Rows from block 8 of the encoder of a small image denoising autoencoder, named by matrix and row number. Rows with one number belong to one neuron. Each number is 500 + 40 x the weight over its row's rms, rounded and kept within 0 to 999. All counts start at 0. Numbers have three digits each. After the name is the row's rms in percent of the matrix's.
After each neuron's rows are labels from the 100 images, of 14976, where the neuron reaches its highest value: "top examples" is what is common among them. Only what is clearly more common there than usual is listed. The data: aerial photos of the United States (SatlasPretrain). In brackets: how many of the 100.
# fc1: MLP up (encoder.blocks.8.mlp.fc1.weight, 512x128), inputs 0-127
# fc2: MLP down (encoder.blocks.8.mlp.fc2.weight, 128x512, transposed), outputs 0-127

fc1.337 117:479527460481515554451452473421536501485494435413474490461534478551449512546476490516484510470528501527469549538594496421514525459497476503473489568532533510499477399584484476542487476495557461542498439497471477526553461555488550466500560487514511581487428486542511527498604486505466496581483486496548461512457479485498465500553401519458544557523475512431508542433514481524458546507508
fc2.337 088:506478456523493505468569458512511496464544534542583445492474523557510491528462554514492469442489461557508482427406486523506565555509549424535457467510426469461477592416474499474513467565446472496498532503481526434518515540484460522483428515571477541554552538511505427538482492533547486524523518488481478531463475523556548470495481519548444495518496534540483524511516452406581438554479
top examples: crop field (29)

fc1.116 084:482580511604466429487449429460552425508523528485455517483543521496477510431495476533519551553493527468495566500433558475552510513486496503490439512518512486509520516534577480475545475506542538515433500470470494552481552477525519434517526591533534481430537504528565510516518492461517503455501444442469534508497476471530452490511434427572478493500470448469579503504570481552541412442481
fc2.116 071:495473552517498497530550461464406553523532489513504526505503428471498570519456503477514417564480518474506515558567539491456502510457488529501446533487545433491493541462487525503495532520491496335533430494457512534476502403551520480511430488464482580417513525471516549572498497505490531538442549536515461557495525442475505528500528532528538505458435494549481534488488511528427513555519
top examples: building (75)

fc1.2 115:525493549517463545564452522498565535487496514435584497461510491541530512473512502506507518550542478477416454513468456479545422540528467538576482466490469439557492452548452500536550495475488521435526456482496471519543505503525494528439463496514464495455456471467505539531510462530466492494523488494485569434540437462538569418573471574538585538421498563542512545467518498407457519465498
fc2.2 102:538418511553469541468564489455482454503493530461544454506460547544453533507463432489498510502544460453464487488458526502437519424495502463495526599517446504471486451416492481526549503501497458535463502524498514438517495517498565491505485580538571474505508506527565471564535544494502466525428460484474448560537538529541445512497481404493541529530480484521560530481455475579435443598511
top examples: building (74)

fc1.381 095:453519486468491486508586484515548523464492498525415490516530476471584530471534534452569556529511556532526499441480544508501541524427442479490524466519493481494496548563527451575411519523524474452504461534553502518548525411562449505448568495514460454468539532541526468455489513531446520464466470430500477462499500492564513485520456554464538562444527443504463450383540478525516534509500
fc2.381 081:491449506511519516541465506466507446467435470440465459426562508449541520494503373541513456500504501522533516477484477480557532488619551480535491452535469504490525488469475515504527523420498461549530564382532506495500513535442533485561496574475512537541503508492468498505537542508525454461464603504512471544541512514491592494519489472526469484465536450538477469488437527504508534397537
top examples: building (71)

fc1.443 096:518522462555465507458442560527462436456452496486479501511599495553528490519562505530492449443518491484404575466447426454474474575516512491411559435515496477471523525592549445530507455545417410548512540544528436488487472578517554515474505479530521508535510498463514530519531498501510462478529545517512558460501498524507488497467463475598486473467511444509565494451507501503511523537492
fc2.443 099:443472574470569475535536452542561503471534541511467511533409509529514535509485487454542548553519522540522495491507568522488538486502487475475463458447512438517542543429486518478488557576597523456538446473484525470426584461570519470485500502472461522440454492571478469528432479540487499565454496528489485574493513484437462499499461523474549508513428515527462497547512502455431454415494
top examples: crop field (26)

fc1.471 096:496478524535529449560435471545535519570534492516499474498447535535517435478412465492512523446524474451491466521457489541501457486547430450544487458481441486622525524495522487540532492520545445555501552444464548480512509523456470489544481511571485501511524458429481589434529545484413470474548568499576521508523432512505558514432484481493473517547524465556475521551460491504443494456477
fc2.471 089:495528466528463519414559464483480450455456519535466560497506490459524528576559525515485494583524545556475510492539484495465522488423565487499495534521526468473505480466493489501486504524474561468490475580534473501462521477477540594516545533485523476484459468537518465556446460454539504572448428478429470471492575497434399516499576538442494542424485465482466551429536544529532482536473
top examples: building (78)

fc1.165 136:520451504585493529488500507516460459563511479487488471447511454479505476498470451547498421423498517491496550469512516404552556467573540494419544532501554531510490491585527525476554469478493489539510461502538495523527504455484485463551499487489512533568465435519503442445615549486531493549526444489558494492483501434500443473530515502552464489496549542547495497529480553440394414497454
fc2.165 148:516545512507494531462525480579442541463450399447462475430533473459502507491496453507518472485511518441546561458503508456537562496578472497455486473444527558525514489533470544508573484564422517514486470551549475491532539474520510447548469470445495505546529538544463501519502496503470483526539512497575571536579367471480490496488443511506434544499493497532444596468493538486458455497480
top examples: crop field (77)

fc1.226 090:514503546521466537454533494462562543481483462453449515495411502497497449495473546413528453442494511561508487468484485493495455524479480458511478580524531470526521436580472504427490551472466521439563501484470480508564567477525429557549405518518482524531440497507507461478521558481487429462504529495546512446477547505558527533526527468573474484480522506547551531541531503480404449546583
fc2.226 096:500501488508544414537517497510437440575470520620563515421520411546507596542549473583473477535525533491553457516484479491442512510514513495525512543532440513469436543590472549479512488541487493452461433536523536495497476463513479498480536445511509489514495490473543549560501526437491564499469454517493482499521491537480472519497461481393491579509489477519417540492472472478449485464460
top examples: building (72)