A small image denoising autoencoder, trained from scratch: encoder arch swin, 50862 training examples.
Rows from block 8 of the encoder of a small image denoising autoencoder, named by matrix and row number. Rows with one number belong to one neuron. Each number is 128 + 32 x the weight over its row's rms, rounded and kept within 0 to 255. All counts start at 0. Numbers have three digits each.
After each neuron's rows are labels from the 100 images, of 14976, where the neuron reaches its highest value: "top examples" is what is common among them. Only what is clearly more common there than usual is listed. The data: aerial photos of the United States (SatlasPretrain). In brackets: how many of the 100.
# fc1: MLP up (encoder.blocks.8.mlp.fc1.weight, 512x128), inputs 0-127
# fc2: MLP down (encoder.blocks.8.mlp.fc2.weight, 128x512, transposed), outputs 0-127

fc1.463:156108175121104128158135142099159143129106058127174146154074156123143113046121162142102135132119100164136089166159045121131107156131156109186154076188069138093101089113152112082126095153173124162147128118093103125155068119111119090129121069123141151164101116105145165149162103123080079187142119120163117114117125134116139084176109114155091210173140077149157164129177095116201131128087
fc2.463:090147091119154075158133110116109169179180112115093109134155106152098139119106139126173115124141126161114183129142170091139147145173116154212063087146183142183113088098168167132145140205144069144112134105116039122121152097135161124126117160160124104166157061147167106106110044132121139098097138098073112155157090121154133134152073152100088105151123154130063144118180155135119118076113
top examples: building (86)

fc1.409:094158124102121136139206160078112135141148141127136164119103100104166145151164110167095108166098071102085160077140104111069161139050158095138181075144132127156129135131115170121124119109122174136127083146119148115159137135116166131206153206153134123135208141112074098152114080104103079114106134115076205132089111137122124141107140086132092079123190114183130159141082128129103078168092
fc2.409:153091111109125095180155155109122176164126156139141149119085168121156091150127118148131123177154110110134127127125138172122141143124140083118167097178075097146151124089102120141127074166113167173156120162138152078123131024128174167101079145162188164158162133125147112066086114136136080137089141150060170141144158130124098132084119142133101094108167045182086127132064132143182120161055
top examples: crop field (25)

fc1.74:109106113121073150139103142172091108128195087172181109126144152162163156089141114192176171127135196089122168114106131029172102113112106132080144102123152083090162146106145155152174066116126159230128120114135165102123131149139094027106110111123084128151166114093134074099137108161126143123133109128173117149132133080197114119148127120115168144118187133118118105110104104130142151147133
fc2.74:142101097131138069107085118131127118164077177120161132143136116100088112132149151105097131080194113116146119094095108122135148146150099115201107187152141141109117119161074095108104127126136129115101151119071155136126093101090129197163101092161174117120159111075162183162129149071168188132134126080119157106101150183105195226149166134119092157172155137148120124155046137146131068103125
top examples: crop field (35)

fc1.323:141145116106066170141107120120183102085121133203191118062125158156116167110116132111136101129166155073195107080151108114107158169125108153143167154177151133079138146049114150121164121152074129114092198119090049168088149134067069132119092119116106148145169129140182167116122143142149148135114116083095149121125123151174151176116116098105135089105163139061111149102084179149125126130109
fc2.323:119080153197147112170136132125028136100122130087094162148166129140157062096144143172102141123015118084073130135109095151154095089112137119131103134162090147120149121154110106158120175097182101129167120140173146136167123109180172166169148128156131139135099089088076116159165150156088059149195159148114082173121111161112102107154102114141098180156125114156170092120112138107136112133157
top examples: crop field (30)

fc1.412:099188148123076135192103130163108153111155110091161169152150124111138137119114121151157132124095130066115101097172111159143107135102136130070121133138161095129169145143111170070122142044120138097081162141106120180145108133122109099168157144093123132206174147104090091137132139076124198168120124050156151046068126212113131111176108137167075144123165123142157117116134091164119135118085
fc2.412:144153173153131094130085096093097147113153106096137144133148172086159146164085124141144085118110173102100066100139117105200097141089108132083096118125193137141170143117135209128062136145125122151123122103174150152152097134146107078163094111147064138156181163118157091101141122070154157196144123078122102107108153151082068155172121145102074206112153133139141119158151101189074129106118
top examples: crop field (29)

fc1.81:147099142108079100114168158173086158120122092139135174170169144165126092147098119121106071127134126087191125143131165089128093130092184140147174133182113111096100156144131141123155089113105117173167161137127081115147100129118121103106109106088128111118126038181136065153131201109190135189080062138151108107126159094149062108093101152176156091120108164154119113159132162118148142196073
fc2.81:154063190223105125166136106138154142148143135160115059171147143097088122135104124133128125123115179106101175067181141153114130078148103130084118107170112100099172109150157105117149114109157120156166099060128139140154115093130104154142100128141114143080109142044100126102221151151098110181185109124138131155109194143126137123087127108114183191114091120092152119142101125153106065102154
top examples: crop field (26)

fc1.454:114113122094151134100124115175150120103101132138120094154155200152117111127130106110106153127221087109136081122082108161112118160142160088116143154171130185121136086126135170157129103154133147126164221111141108117162092147060106091117202132111101161124069065098119164060137155157166112130097180136172081111124087061151073202135145154096118130095090144136114130159144135093138143172106
fc2.454:115117118173158073219097164082116129132150098144098114175120109120126147171113146142110151120108159191103156143115117153143121087126094104085113126138155048105145121135059069110105152100113119176188116128090168104113161129155074169148101126208153117202123216134152155165120080121109120091164108175099076120163131165073148097105100105150152122125128124085118138094094121162158134088132
top examples: crop field (28)

fc1.180:156137183104121072099064106173149125124142108095158105127165137125153132198129133115069143122135082106105103087115125113106131154131059145179129162143090152154158105131154146134129136129153093161139111115157114085123110175128075100141136119112127094073075127091180167150090225149117151135150123161130092087151114051113129126167164183204131149039113117076157133116147139142195153101125
fc2.180:087103080131112134136172086065139175136159143104139070187128104124143083158118156100186157137083155067163146071119136149106121103092135200148135091115145142128121111154137092096125062102095144210104150159118093118122155093133084138150115143122153161156157112135124090102114141158148141127135126107101078159178165138112102195117106091095079161167179167147112208090152146130188120072151
top examples: building (88)